Weights of a small image VAE: decoder activation gelu, batches of 64.
Rows from block 6 of the encoder of a small image VAE, named by matrix and row number. Rows with one number belong to one channel. Each number is 500 + 50 x the weight over its row's rms, rounded and kept within 0 to 999. All counts start at 0. Numbers have three digits each.
After each channel's rows are labels from the 100 images, of 14976, where the channel reaches its highest value: "place" is the part of the image that holds the peak. Only what is clearly more common there than usual is listed. The data: crops of objects in photos (Visual Genome).
# convs0: first 3x3 conv (encoder.blocks.6.convs.0.weight, 96x96x3x3, each kernel summed), inputs 0-95
# convs1: second 3x3 conv (encoder.blocks.6.convs.1.weight, 96x96x3x3, transposed, each kernel summed), outputs 0-95

convs0.83:461444540473547485531530561460551484400584486564595542522465496513441536488447553590511541570494453506403499556426443417479485571420370478536480547482542493519477515456461492447432446529492492440462443498538524507524557484532446521484532506468423568451621426422490478424525545521455585482
convs1.83:533517489559397518400508432481514513535517455447502508515432531480441499491454443512487525499529519468433541436394501573496423397474569523487436465555486531496556518540492405542539553412470515530390480536505443457438485508470461393478443504539604410522505528447468527426486536507593390491
place: top left

convs0.58:410557473539449505518578563560536564569518466507472559500500502422434461508439551488551508509552402476456409456478512529511514513455403574532452479548545565488562449468471506504437465446502567527499514500432489450524522504544499563450609319514481515553470471509420450514451458472421516584
convs1.58:566476440471432462341526462432503460496464450452477435430466487408504444519482564472456474502446569416401500435412437444420441504504527474474490554544465424469500464504524477503489507487480464506375470496476514526495522489464488389532450507471494430488417477438559449458441414479558473431
place: top left

convs0.76:480493544533469519508500526477523481494450383555422456484473521497475446484494473533475506482508533530553504401498509539609568479520464525438475501496502349505468475509562474477464455404491518555457547542559527398428478534482463431542476490456536439568332575609562501518456576483555454532
convs1.76:578480545524397500410508521519494498497496485496456439536401515491638382523601493416515524510471465503475535460449505490405563547455512474519431500451457536359499492481485470539443515442470460440516542444525497501459521500485510494457545469468417550425497440405510427487484491520418620487
place: top left; middle left

convs0.79:450474474522567503501483591464474537469481598495505421478379481443451573487538562537499473510500493440451486528457617486481490549454572508432517464496435359534531476458428507426430406524532487509460508541523564559423521536448476485508468428488406590564565458470560445476519582517537471516
convs1.79:553510499491549484541517380593547542510453511546521402484447573502551457488484560504417555483532496493535470481471506553528515427520478482485442535533487457499528515554490482543553503409441636503462465474490388519519483515521427513442607542486615413426477561553483550398592491495566545501
place: top left

convs0.22:430565519429585545534505517509457463527483507561473571584460498441542451501454548535394551456500536479467433486360584496477460494385426498456502470509502442388516398523531478563438522460511440519464474563508418559453551496511535513480433375494438492525507481460516472482504419544482550490
convs1.22:585453463539466527455527423462510506488508465503504399396474500455495459511492572477539380533512500423378539562452502507500399429512534517478500563557492477503521502534491410480463472404458495473413516509462537473583481510498463405525506595525487477540499568478514521476328449470565459479
place: top left

convs0.28:550470553518504484516547532480423454525500373504463476515558475476489519494524587552571448427462663457438498560497491497490495457433419403425518527498507353507492453452479491497448475495526561515559476465519537594490579590493493450516484496515379466516512450486478541466520470468525482614
convs1.28:589522430537556630427509525428617506505426576463515521519490509491559517483438480446417533553518497530493502460500474528510437546494588563442469555516558467502441485509485483503551537524482492548351529569437488482494434439510503484508488539510647385485564527528449486513541539535506532417
place: top centre

convs0.7:524453613569456509492492504394488528497480341453496492506591544569521448540482411539460512649468515552490502517526498515549498407406485590465539442625532483451478477435498462463534498522496546470399493569501473466524463475489536499558479458527516494478469547523406527536522435478547458528
convs1.7:491503508445478512549489507510586497552403602524481528467434495552500522493531467482485434494508436540524397519558495481502512559453522456572407537471541553478461474601404517499429460540498481510677534481556459467465555523480493498421555449492464584453540465510594399583473555532561463494
place: top left

convs0.0:474403463510489582441511518397439534546454436501455500510461486544618466432514479465421479560482464546600517493460508413501545500470523417495655445560522429561479491492432462468504585460455562473476579533513469504480573525448519511517475447492496538459457455537507560517432573538590444548
convs1.0:573558507472432498455503419506553471496499464526488504477409556499530499512531655525524493497499517418388495537479456523517390502430515492502477456573469429398592541566549539496410481486495463595467500492471480567556549477517527425498534522455559460502488613425528475425388461495492481483
place: top centre; top right

convs0.65:512403519464503587478549534475414475506492318513530558508497564481545479460540460490556479395460549474567678470490498457468451493471462516541467476481460434520571452507429526524427528479365417527525528551452524515525486474544454493547509537514519489459427560501485484427529522512527543533
convs1.65:446580536470456520552484478476499422448449583519448502510439413467489597485479459510368507491440450628432452437530403557534471526524546450455479449425499539525582548556485446495479431501595543456498513472485496526511456498450492442527412449459466487504487483467467554467485506415569465384
place: bottom left

convs0.18:497467566644488499452474486491473479479439484415371485510476519472529469410462523461505456399498507427486519495422461420495477504466477454485491462484446440541442470462505473427501647431581514467452484618557598478505477568504522461520481552506542438449534515487533477474588552421467511456
convs1.18:525524493383482454522479500549509570498522390549481495484557522428483474572590565489505476536530527534563578486568496501509545471452534447518471451534474574441479488538510568615502394582483505504596541438494421494442542467411518633478501403574537571525555521559536557509487530468481493516
place: centre

convs0.19:443470470431559514491564445564507574502564495520433486470546590433482492445478520486408528400489388516488533505540590488487549549365580442436440523486481476430503567533407558443482420485492518463471483470432360501469474521484567471552502417501524500547502543480537541558439469480524503494
convs1.19:550519541482400555487441443436450577439463391461467501451502520468459463566495517507501572483551552460518551435403441559472492445504541491566466456481468505404429362534578519551515489546452567485436449486521516496451509569491422562537500442587462554432479440460537554483433440520486450481
place: bottom left

convs0.31:509534516577549560553550488523640529520449550474483518554532509491496564514476569442497502481552428421446511595442507549493463470497447535571504491463448419486442454448466526543465541403590541485523480592589477477450451580458457476502446492490351470537575437451564442483512538486567513504
convs1.31:616491420488457499420508476463429464492498436477480427474364479436532405442447578495446487485515521513423532433398528462492452460481502490476494468490442387539498461479528407508479469441432489515410395452438473525480503456515499495484518471536508401475484567540488445378447453467517502506
place: top centre

convs0.82:475480511507453520526607429481507564478404465479501474505471488550455429535554474533464550485498564515540503378588532546638566467474549496453485508481555346484445529404510470539575555432496488450466443563538497450442498530472500420530512458505550457480484605560529524526445528562524451453
convs1.82:628515400489520506428444473521522475469534510500495462474471501496498588428510584492482467477488451421400509582408512470426509466450401475493477527531441407533622477542520446492373436473505493534411455479442485572515455464525534487484517492550441410475479552508565484427445440466519502529
place: top centre

convs0.24:467416551509518481475487486423556557413455464498501484495462519550518507432562397529469465568592485607566538458497513554556464554357502491493468447573542454460523529450477480511471536460540457452485483412529510489495498505479416493431416443460428479580506504402400482503592542422462492535
convs1.24:486454483463555518497447448570516450571568568436485527525547470479394546582547508438584508495490610523484444558522526448516485485564456524564513445468494577444472524561593553440473499537519470517587562517474444514590492485440552532597506528481561610510534548546484477521358518486458449526
place: middle right

convs0.10:446418486419505479431448499523466389530521465452372516478485477546527500525525488463562413537508554600543592535479537506466533504461466413444463480456494441482473496426473527541432397469559402466537507463458574432477512507524455450516457629485453480562492493475468434516568616491485487521
convs1.10:493535430482499539437386492530476488527520604521439489538532382574567442482501481406514543479534532421449536497497467484497570466550423535542461449565448508493511473445536500505498487536523538532501438504506472624490417426496610515431566480561573542483539532572456490431446473432603535442
place: bottom left

convs0.8:406473517468548533440537498461478483424522464487355522498471466469447509534497546506509478617500581461551494492441491517529539516568534505468419455456514496430498472501468533583408552386543459528491581473461490424519535523545540464498447506542462611569485449434591433513520607489476512602
convs1.8:485494563570423377497472502533419479526429413489471526556481535501570413503463515461504500403487426448488561356506513436417477548510451504510532546457469500378486488481515457533568452378498475397497508521555487404448495487403486477472558506545434476455493446519478445518486475527526517513
place: bottom left

convs0.4:379406535472510448483530482485468481581501411464555510554444479557497519505486427454500457499496513549541571472516486465591549502479597391572447449526565457504455432490488520526531477416505462472424495532577454403441574442403452459550466572453547431473531532493525526427541560488513430457
convs1.4:543517505522530540512462602563559502456455577414508508520577480530479560465509563508513559533482460503584531473511465610403564549485466522501469382494480549506531592455539563494510474608488483565532542478488515595503390595518534604480516554529552520562523503488398534603517498507470536493
place: bottom left

convs0.11:456473512377505517560500461512467483460446428500496437543514472468494513569483525533541486498432325461465436455476428476485506463555508420422492586544492473416673489523465593473466374552486498501480509488498409473448530496525480425507435489480440515468541457453502510457451453479503514493
convs1.11:466555514384465395528469518472473585476455483510503496464439549471456522384507530540495363458507443466529438478559452428468568434477403412536435480498509519448532402516534434535489441496536530503551537450484427477476469505497572447359446536462473454453495491515590491499540510532518553468
place: top left

convs0.91:486451521458498508496487516439359507457529551558318428504487496466516503576515509534518481385497528513485489527505480491484521450455529373520531498495528400578470465505420514448524522463545489488518533478492523540515487488533481489427503527480439506273475483532563510515510512465530510424
convs1.91:448503512519468523495555515521608464460500371391499476475508537515503520434533516469486442489473484433524492554544410497441454551345521505558526447568485528425517542493527459523483532507444486570601445572564464491517565556488454477555503473388557488480435487451478546467480435426505601428
place: middle right

convs0.27:464473519502524521516481483533466397459515478476465481483486465495473499509512525450515502507492558455503633494489487501409550509530457520497508541551433507569452476428468485481415487476511396522527517517524449475504473406448441466492421760480477458423503472490587458524556568422528529465
convs1.27:520461502471481501527404513541464485460467517398434541493555488448550544418435477439449638467491596535471472493506423512528485536422517526573599483450347396466455487517483445513524595472501503522494452493530580554392446542562540527528514480462551447516440525467472471541520452484489538458
place: top left

convs0.53:505404507498437429545454481493580379382526451493543454474496614518444475520487490495486462460487503557449459459593505497434426484575419444422514579518485480540466560550603458513487447458471459436554470508445520477436450527575471494521502537519527464397450476490387510547554518485499567535
convs1.53:426517563498517557522453508499548552446533507507577589503544395432507516468563435501500510522397524468511470434501407508558437532484512545395522454403526471476501533562519566441556606531545430522441498558471502504530443556534444485444539561452546537387493556392470451478539529531493441443
place: bottom left

convs0.61:464478517562486576481440495472409346354547534485398427449482522453485521521558516534440492448510621532545445498460517559483520430505476487451482513388437451532504476460439518507543534487533457480531536540494601552530453554462471495460547520498523522363466469507450522526494505408494468483
convs1.61:516569479510599514508527473470557482507551409599496470516412484485490446473493594453543530481546490519517532516508493435502501552452523495586457466443469552447558606464440515475436489548522486525509389466484495432465471521513584492588454506333571561449481427520498438494377467485458515448
place: middle left