config = dict(
    model='image VAE',
    dataset='crops of objects in photos (Visual Genome)',
    train_examples=61751,
    image_size=32,
    crop_scale_min=0.7,
    horizontal_flip=True,
    translate=0.12,
    rotation_deg=10,
    color_jitter=0.2,
    bottleneck='kl',
    downsampling_factor=8,
    encoder_arch='resnet',
    encoder_norm='batchnorm',
    encoder_activation='relu6',
    encoder_drop_path=0.1,
    encoder_depths=[2, 2, 4, 2],
    encoder_kernel_size=3,
    encoder_stem='single',
    encoder_avg_pool_shortcut=False,
    encoder_widths=[48, 64, 96, 160],
    loss='mse',
    latent_channels=4,
    decoder_norm='batchnorm',
    decoder_activation='gelu',
    decoder_widths=[64, 64, 128, 256],
    decoder_blocks_per_level=1,
    decoder_block='bottleneck',
    decoder_dropout=0.05,
    decoder_attention=False,
    decoder_upsampling='transposed_conv',
    kl_weight=0.1,
    init='xavier_uniform',
    residual_init='none',
    optimizer='normuon',
    muon_scale='original',
    lr=0.017,
    momentum=0.95,
    nesterov=True,
    orthogonalizer='polar_express',
    adamw_lr_other_params=0.0011,
    steps=40000,
    batch_size=64,
    epochs=41.5,
    lr_schedule='step',
    warmup_steps=1200,
    weight_decay=0.003,
    adamw_weight_decay_other_params=0,
)
Rows from block 0 of the decoder of a small image VAE, named by matrix and row number. Rows with one number belong to one channel. Each number is 128 + 32 x the weight over its row's rms, rounded and kept within 0 to 255. All counts start at 0. Numbers have three digits each.
After each channel's rows are labels from the 100 images, of 14976, where the channel reaches its highest value: "colour at peak" is the nearest of a few named colours to the mean colour under the peak; "place" is the part of the image that holds the peak. Only what is clearly more common there than usual is listed. The data: crops of objects in photos (Visual Genome).
# convs1: 3x3 conv (decoder.mid.0.convs.1.weight, 128x128x3x3, each kernel summed), inputs 96-127
# convs2: expand pointwise conv (decoder.mid.0.convs.2.weight, 256x128x1x1, transposed), outputs 87-115

convs1.35:116143137122119103116114174191132098057140132077095166167118107119094086159107128119091121109170
convs2.35:169153088115135142107124124140129141121156109097129154128091093099136148150141129162189
colour at peak: grey
place: bottom centre; top centre

convs1.106:134105087092115093148103053107086046136119115125133102131117129110051117171116138132133151069091
convs2.106:131176141179107112157093171130078127119165170175169144119099192122103177125109100141135
colour at peak: pink
place: bottom left

convs1.78:129087147134083121158147149099109161144137090092082079143111184067055103137190132127143157129122
convs2.78:089108093120168117139182135125111169112143153098105082132120096133083106124142076116135
colour at peak: white
place: middle right

convs1.109:155094123132095163093129095108115095104134117132092126129141123108086149143186145172133145203143
convs2.109:173048149123152087104150130146143151132189080100147159151131099168126090108097100113156
colour at peak: white
place: top centre

convs1.108:169110130123107126103133112092106166115129117154127131146107119146139156126103108106089129103107
convs2.108:134116154130106121117138146127150142116119150120116124110148123166119130118133149135112
colour at peak: white
place: top centre

convs1.96:139112068105095145133058111104102122128125100120159087165074124100095134146082130119132189145104
convs2.96:130178123134129132140132171108146141056151196141174096169136123150164203181119138129116
colour at peak: pink
place: top right; middle right

convs1.66:135127121139111128154138145156159074072157144114133137137155128147073080130145134134087122043083
convs2.66:177151124130118153110071163127126121160099127183140094114185137188082138132108117134145
colour at peak: blue
place: centre

convs1.43:150114109118152115098133127092177127066128069108123119092098123105085199136115153140112143167150
convs2.43:147168167147185121087161102096107171145082130118153118144136066117148167147119111135121
colour at peak: black
place: centre

convs1.103:168100134101135088115137089109114136141078162198079180112124079135146103095151147093084058130123
convs2.103:124142102139150128192047147108121093166103118149074075167091129127125086097118164137109
colour at peak: pink
place: bottom centre

convs1.120:145177098155127153132139063099086193158098062157103168120121130170142141124148127151115090119121
convs2.120:183117147118149129126227147134156098126177042153168157106140104101140160148164120121092
colour at peak: white
place: middle left

convs1.87:139159194144147117105086194138140177103188107188104136140141124035149116100161141097091143114113
convs2.87:116125134151148130107155110119110106174172127118148133128106084111161167120110140136124
colour at peak: black
place: middle left

convs1.25:137113152129182102173118126124171143119082137118112071133144169103083130097031147120166130158104
convs2.25:161126126121187132150139123125119147056121143123145132138180154125156081100112167099134
colour at peak: white; pink
place: centre