config.yaml
encoder_arch: "resnet"
model: "image VAE"
dataset: "crops of objects in photos (Visual Genome)"
train_examples: 61751
image_size: 32
crop_scale_min: 0.7
horizontal_flip: true
translate: 0.12
rotation_deg: 10
color_jitter: 0.2
bottleneck: "kl"
downsampling_factor: 8
encoder_norm: "batchnorm"
encoder_activation: "relu6"
encoder_drop_path: 0.1
encoder_depths: [2, 2, 4, 2]
encoder_kernel_size: 3
encoder_stem: "single"
encoder_avg_pool_shortcut: false
encoder_widths: [48, 64, 96, 160]
loss: "mse"
latent_channels: 4
decoder_norm: "batchnorm"
decoder_activation: "gelu"
decoder_widths: [64, 64, 128, 256]
decoder_blocks_per_level: 1
decoder_block: "bottleneck"
decoder_dropout: 0.05
decoder_attention: false
decoder_upsampling: "transposed_conv"
kl_weight: 0.1
init: "xavier_uniform"
residual_init: "none"
optimizer: "normuon"
muon_scale: "original"
lr: 0.017
momentum: 0.95
nesterov: true
orthogonalizer: "polar_express"
adamw_lr_other_params: 0.0011
steps: 40000
batch_size: 64
epochs: 41.5
lr_schedule: "step"
warmup_steps: 1200
weight_decay: 0.003
adamw_weight_decay_other_params: 0
Rows from block 6 of the encoder of a small image VAE, named by matrix and row number. Rows with one number belong to one channel. Each number is 500 + 40 x the weight over its row's rms, rounded and kept within 0 to 999. All counts start at 0. Numbers have three digits each. After the name is the row's rms in percent of the matrix's.
After each channel's rows are labels from the 100 images, of 14976, where the channel reaches its highest value: "patch colour" is the nearest of a few named colours to the mean colour under the peak. Only what is clearly more common there than usual is listed. The data: crops of objects in photos (Visual Genome).
# convs0: first 3x3 conv (encoder.blocks.6.convs.0.weight, 96x96x3x3, each kernel summed), inputs 0-95
# convs1: second 3x3 conv (encoder.blocks.6.convs.1.weight, 96x96x3x3, transposed, each kernel summed), outputs 0-95

convs0.32 071:507477512439551515502439464583407393433490568502512469561472479451465469524516555473453483457489425500500492495439501485463514511505505439527472509511480471485488497496553485503482451505481470502427554482544444501485552482480429522462400445462449533520541505494517447548438512506518492425
convs1.32 096:489388457447461493572453471507591554559433440520488497512498543495520483497493504501539474534409531508477482474496507479532509565468498476488424531490517559446531441527413521516468444453492518520521530500443429479467534502497498500465483478522474436597510480489502467558475532546503433542
patch colour: white; pink

convs0.49 103:485390464504494543532541475446494461383529472513471456549528505493472471523483509582501503416516485502458422528455498454462482425485515444463456501472529403469545516508514524506485434533552507482484495490509505530476526509519477479502491401462441512484588508510478561509454451533539525459
convs1.49 089:504596507443493421463430551533499534488536529431567493491509576521488494429584492457477505469490491510564509551482465512555508436516444492474486498500504510536496443498512448539465515528479524537507525468573458495570470456550550536432488537461490518450474461538464468539509570525558522424
patch colour: pink

convs0.34 088:495567471516467486532525459525470425453493526474552467509491459565445459559489501510477500531475437476488450492587485441486503548585482467557473555526452420541514450520491484501519483454514566474449470576558447474493480523526514504583476519516487431435505522459533458510519475552573513442
convs1.34 106:491457471462465422420506502469458503491447418497479462479432447443527440435438505437465498479457499492469448424412518482387475496454477494468478486455487478458511511553533477514478497472449428433428507461462501493492521484525529465506527450467424455513466452469483483528489489473492520477
patch colour: white

convs0.36 084:473437487467511448476483482425477488452522468532454501499480506476566479504496495507465553526484476545486412496495505549497422495465381486531570504527470484459491524469488515547427508497507472520504531524499448587503439545446452508511500443476483601526446459553437487497466453542568559544
convs1.36 093:542526460515576532527415487514563518512527518507510544509488497545457482528546512514466442462482486475581501441570494526489487533437458498492479476459503609572422500555538546502561501495456503463467503516519502487570493496508529566492507502516558464480487475506515578615544576488485443477
patch colour: white

convs0.5 104:539459498510501509509453497465503486490507394465494484466472568420474488480538514493469409530585515515499442498516519509456468506411408547491494475519524419483505561507570457522482548499493452535518446519488505501531492594504482516452513520478533556490492461543385430459488460537504493504
convs1.5 089:434507512511561505543381498525505473510472591548491526560508484508450477493505478501489566513519469554550496516471507549571503564522457478532491526465494551541442487564495526441456532500520486518569485508491481474454419565528560481445576482511524505535440537520532482558584559481517471533
patch colour: black

convs0.21 093:505469498377487469515540502442541495553533549513510441577414473502462558495455516528461471480515402494458424449500501490532506467482611479462501491547489487460491546456529532486547461492547474434488469452470422533495561501530514505438459514495474463542528492472567479499490469495532461515
convs1.21 098:505425527541509545470468506534477423526445521479487440526512462475430476505542479440572352584496508494468494533525500416496503439485457501515512496546478553514470492540462432439520554484479451509543524527533533432469466504509477496553495545504431501507526450525460518493471538511452556481
patch colour: black

convs0.29 107:466444493563528498521465501482520487460500502477476460556416459537437558466530506435479470507491540534523446525497503499547554434459499480473482472490529407488428534424489525432463539462547527477493549506534488419502501401446426491484421532497436520510535485457433491482545532476494464492
convs1.29 081:521548502494560523444474483548555526444484541536546575540540569540453480539457507534483474488545476530519521475575477525467499541474516528491523449519533586499550489499484508509602517571527497484554454565588527493494491555501477539467452530462588543450522460543462496450531517570504541485
patch colour: pink

convs0.68 099:498450518542552543566483474465496525502543600466528535494456495413438562482546504511438520568504504509462529456407483515492469519410549495583519467494482476496497518478451516481466528571516489442465508465475511497526489520503475467459495487510432547428595450433518448484549500503462529512
convs1.68 107:466535519448528476507470444540536504485423438469456488577589467590493489537450506521506484470511477547527477415579495485548500455542480459472457502525505516520518513511497513505577483493530497445429531487544484475477488464480512508441506450549484523505431531453466556556588487477516391504
patch colour: white

convs0.71 093:474505457491572463552422456477561534353493539491455430497492548516443433454495484571496506494535509553455467512502561539545497480501548493432470480501437427550480587501494489519509449501592509486518508529472517455495460513546488463501521436512493453485520525509520469490520487503518564522
convs1.71 084:465456501483522531420484542550473465502470514494566426534558516498470476560531528437499457418447487442485485456505451410455526526495510506482508512493600480471420444495451465507493494440431520447465482476555483446439530514527489479520489437530391515456480461501481535499482532543519490493
patch colour: white

convs0.67 112:507505483412487491467537483468550561504511505534545445558465573477519516476491508503433513585440411514494438486491532462506505476483448459473512503504482491475511549487493515515483365495439565448473493479471415489515510440491490464482437390521480530548481483529540497483511458542554479536
convs1.67 087:524514488467459534552513496441485474487486464483471486453562482409413577513538545498447546484507541539522434504517488521525499456426534487491511462496466452445562506532514526463503531548483533511511500487532448484488525546508483577511507323505512526525460482509444544475461456500480570517
patch colour: black

convs0.95 116:499496502475547550512473475470536457503478498500475502498505561529497522446465493483490374460569356511512518514488447537533508515496440510489513469489445387473525518466486504495513501478503559510510446483498472502442507570472460468480607590487452497593468501499490463505476447491503469520
convs1.95 104:463458542510557518445436518504457445535488499548492444479515447462497530450520520396509353508503476495508463496556526474530497567504489574520452565492489523555504518517488552440476516560539489486539538572456466512548526506552439510522425463463506542461526525551492504520544505495529493449
patch colour: black

convs0.64 088:459512524481514520554490458413502553491514569515543514489516478455559530427455488508552579519512431467511447473481496512503429479532583497493484506526477492418552514582526484504442448496490501480459469486444484525515523499518484479456474434474529523479472511463390585422516456565479501453
convs1.64 093:473405568476501451543500537579432488516456533466473432451501555508519523478460449501446583492489497522550437528526477467452546459511469450520494444534554479505448526464512500499490539530530539473521527465481447548499450563551459573490528464467518564459459501510483467517547517423420471521
patch colour: black

convs0.17 107:506483530540518517487501490524514512378542503507361477459481550456558491449545506467496460305499505490513523489457491527500493494491543551468489581510466519464515467532501504522468537472499496494518469545483547508458483498457532475440531593515495494490505475483531516498476536450515481510
convs1.17 080:450540557500469483441519518474436448442452549522508535518549461524458537474398532533522514501591485493522517482495486524490496489530517475460470506487488554546485496551424568504466555486552523578465444504571470484563459539490516492539560449462551521476516493576478513567553545469478525428
patch colour: black