config = dict(
    train_examples=61751,
    horizontal_flip=True,
    bottleneck='kl',
    downsampling_factor=8,
    encoder_drop_path=0.1,
    encoder_depths=[2, 2, 4, 2],
    encoder_kernel_size=3,
    encoder_stem='single',
    decoder_widths=[64, 64, 128, 256],
    decoder_dropout=0.05,
    kl_weight=0.1,
    muon_scale='original',
    epochs=41.5,
    warmup_steps=1200,
    weight_decay=0.003,
)
Rows from block 3 of the encoder of a small image VAE, named by matrix and row number. Rows with one number belong to one channel. Each number is 500 + 50 x the weight over its row's rms, rounded and kept within 0 to 999. All counts start at 0. Numbers have three digits each.
After each channel's rows are labels from the 100 images, of 14976, where the channel reaches its highest value: "patch colour" is the nearest of a few named colours to the mean colour under the peak; "peak at" is the part of the image that holds the peak. Only what is clearly more common there than usual is listed. The data: crops of objects in photos (Visual Genome). In brackets: how many of the 100.
# convs0: first 3x3 conv (encoder.blocks.3.convs.0.weight, 64x64x3x3, each kernel summed), inputs 0-63
# convs1: second 3x3 conv (encoder.blocks.3.convs.1.weight, 64x64x3x3, transposed, each kernel summed), outputs 0-63

convs0.25:504457530598478531514560399543588462398429466493468478605452456498489497512496459561467477462452548480490504454513506555589506448521525518452504451434491462590414599421526414491456500490518440
convs1.25:443530491507519508528571557486407464548463524436402579444425522573469504490394499431530561555503514491509441540488517439458474428416449555512443556462535405445441443413441524493511529456494508
patch colour: white (94)
peak at: middle left (51)

convs0.11:388473504469585456561489543516526516505488509484447535427586427499492476499444516538601480582549469519535501489453505590498417464520442523494454568558562536562554400525542540456547517530536618
convs1.11:470557512533453539481569477500507546579532538517504430511420538498444478581561543538415547404512447542507463478423517483489487507445540339441593420467504446476469496586475481498529443453462468
patch colour: black (96)
peak at: bottom right (79)

convs0.57:609432514568492488440445555519517457421460511492472452497528492552432546564481579497457510570427557514517472559564462499506438486493477513512592474512458636416543520493480464522445590405483545
convs1.57:454492534433436540474519438467520458516496559496527440485510562515480441467571472405517545498500484520475535498401530478377446518537580522394581533501495395529453530534483525420570475480378507
patch colour: red (31)
peak at: bottom centre (28)

convs0.45:439403582516516436486397516531477492572460462593437537487507487498520478484474451452534555563475527551563531534489410499541407544539482473596421458493542532526540466461526539541424634502482490
convs1.45:464522518407543559543567472493474538489588469488545448488487473477468489414554618559452580477462557488465535454488510407515441441442534476393532525457417479457470518530530416561582438506530463
patch colour: black (54)
peak at: bottom right (28)

convs0.36:523606470369495546567444540544528547452562488505471496504586485484480453522568472511474491420481481570521514517526472521423398427426486496452564511441512425496471446525530482466456356466474507
convs1.36:542392541528456513512547543451582415416444558511473534509387543539454462529499473529521550593496524515515526480446518549483496434486426407463518402557561557551468533511595461561489544523537535
patch colour: black (96)
peak at: middle left (33)

convs0.13:494461471550446509360464494524560527584401473479538461490505480471488561547452547470462484592481491529436518519507553462444521441413567490479534502399529424426450535465441551551446435412485484
convs1.13:531584499495510605558472457422488426386564489537455534478502529566562495507459423471619477476531541488486480527524493467543516512438557565590506530508436478491477391469504487478503490473386583
patch colour: white (97)
peak at: top left (33)

convs0.38:523567440528440539476501526445472587480462577462491433476474486495482504512454505518533490482562354500489443444486490472528520402440459531454470487449514428485360425435589480482499480514440400
convs1.38:474472483566493415514527473545599449432515504482509467520479449504472477534565525399498364478505577530422568493466548632552524478465552497560477501475505571534547467550506533452505509459501625
patch colour: black (90)
peak at: top left (49)

convs0.53:442505506456468488596484421555518493452418545488525468444451596495495533476530504515568545525606527522538501536513521443532480525499597514496402432499550505402570626435497464548482475534516409
convs1.53:562455435499476467478498472457458431593540362552522469494507459508558473481447458521426443468506469539477497505480462454489447466453408579563473467466526528444388399520435483489468506553436406
patch colour: white (70)
peak at: top left (33)

convs0.16:470488464510579527515518574419531563480383578576469526405479531486484533581488544480485548574528539462479505509489460463491431433447474417569439547545541579470445481532549487565489615542522462
convs1.16:497526484514560391512505498501461458412537508402553546466437362476506356511535517485508396457467527479407542507417571530515486482489505514511429466511522544479506446488479548472487457518493605
patch colour: black (46); red (25)
peak at: top left (39)

convs0.41:476487441495629547428553464416518599545322491494487516457536490481579451500503558487595463513483511495481513497515459529432417518488562505524488508503566529557499447518472502524489521465538384
convs1.41:481538556406454458601459431596556453531547456588479396464470521511454547546532435543452567505476506507400519527483453533557435426498546506468433487478415488539476482534510540422534503475419486
patch colour: white (48)
peak at: top centre (28)

convs0.17:509550543507516493464480484539524568525481505536522473481524497555501550581482470560529525440321478455518460508474511495543322538422455491530453457572491492434474513522448452500391556456539494
convs1.17:508573476493546479484563461494468488464532534539465520554514508509475465496509509480448492625428489553438567501531454504417522432413598484545519578420492465436511381451513450592457432519578436
patch colour: white (70)
peak at: middle left (31); top left (27)

convs0.2:527463486539421509479488464505520557512459470487392438547415494529413479606461528566488465413455399435497461472470539527548524514479499471472442447445461538542338462485468416525497541519489534
convs1.2:503523551540557616498590485557476565486423513564547479452572537550552578533533454388516512525525508554483473523514461454442501465479533511493570601501490515537548559463532532511521557523341524
patch colour: yellow (39); pink (26)
peak at: bottom centre (33); bottom right (29)

convs0.40:490429409535440456558453476579483524519636498535472384491457534493475457477542473501482553484461545479520410448457479477511550512426463540504591453463537528547364509487517502535424438438469478
convs1.40:632430435581504541477531594447482462429418525391499565526537510564517476540450556519574559504476588480592537441543530492540524466474450509495526557564491544554541500527454502549498551554507538
patch colour: black (100)
peak at: middle right (29)

convs0.35:494549499418542495486473487458475543572528512502553602502516536511454504573561494489526550517458529491500466532542486608461426522549554552563467418514516428486638582526528417536491510512483644
convs1.35:483503410487510395466463487535626547518512450494534459516519453417612449496411479553430406471515496463451498479467455482441560411468528608543514459527496501517519369529472477484485489522507499
patch colour: black (92)
peak at: top centre (29)

convs0.31:554540543451544546427629470488478471491406498533510521415495415495492481545565435552419475511485414449472610556462536584500500457493455529556479453573474491507508438499538597442517447549477504
convs1.31:532518418533502564550449488600561463477407495480435477400450529500493447589487427529504511533520536475437538494529507516470508528434488537340554425521481492544566559519468436440422551484511466
patch colour: black (90)
peak at: middle left (30)

convs0.49:508567552399526488513576485493512572537427500535505503454606396450516531473539511546471521473593451408473509531515488617406405475512483469519518507445505492571488482585484501431543450501426530
convs1.49:518548444528514541509436439589517564525470522568488478449461461392497484506473413560475475504520537493504495549533547499453522490564549429454620393546555539519528549537530508400478580397494441
patch colour: black (96)
peak at: middle left (29)

convs0.47:452623535492468482502538472585455467505409455496544494427442486487474519563477438507496511472511544494484428538429441531533623521460484484525578430520460581556420630561458443492497446514500499
convs1.47:542380575576519471498549546467450475499433487359487575461555492540564468448434443483429574433501529495504592459496553472486452452488483496481452517477530501519580463552509531525549615544504531
patch colour: black (61)
peak at: bottom left (26)

convs0.51:482440445511462483499511441508522499500580511567522564485526519478509472431505480574540461472455425562394443418536518519497429426578436496521428364513518502535416500477446574495580446451532436
convs1.51:506495492440430443449523460529596563480464536465501476527480470445572546476496444566458546557511523447521501496537542457496528552569522493521372632587484410458503540548420419482456542554556528
patch colour: black (75)
peak at: top centre (43); top left (27)

convs0.5:334454504467531441445563537578471539530436483583464520507581459457433493522471448549440445512477529450446501496553531628511550474549509431494473543478528546514475415522523431490433473490449469
convs1.5:510480454616516530480540472506503526492485568470453443539447406557593453436515580474402512431520534507499517467539374484526463549533494467442484506507560497397566497507426549428415530545539482
patch colour: black (99)
peak at: top centre (29)

convs0.0:495466453462487524492530483461493491610465531621506558441515538463466498579537452418481503582532600574545483465528414470429499434538527519523428511430491423503517495611517509555461480419564532
convs1.0:511498494471395378525489497484578489511531488372522473521494432411496411542496494552488413502406480426491498439439503519546509503524479494408435427547517510552529490527552442484492521437471606
patch colour: black (100)
peak at: top right (30)

convs0.4:475479514509503524519503621426599488529445459525434556424537454479458428469536468481471523514580491607463509499455513449518425475494457511439465490408560394587518491461464476468559607538539476
convs1.4:450516509406426460477465556522530503533430441550459436435440516446491424555438507557466538525432493448440506435514386508560481587503502441468432555493452525461533438542442470509456423408470539
patch colour: black (92)
peak at: top right (26)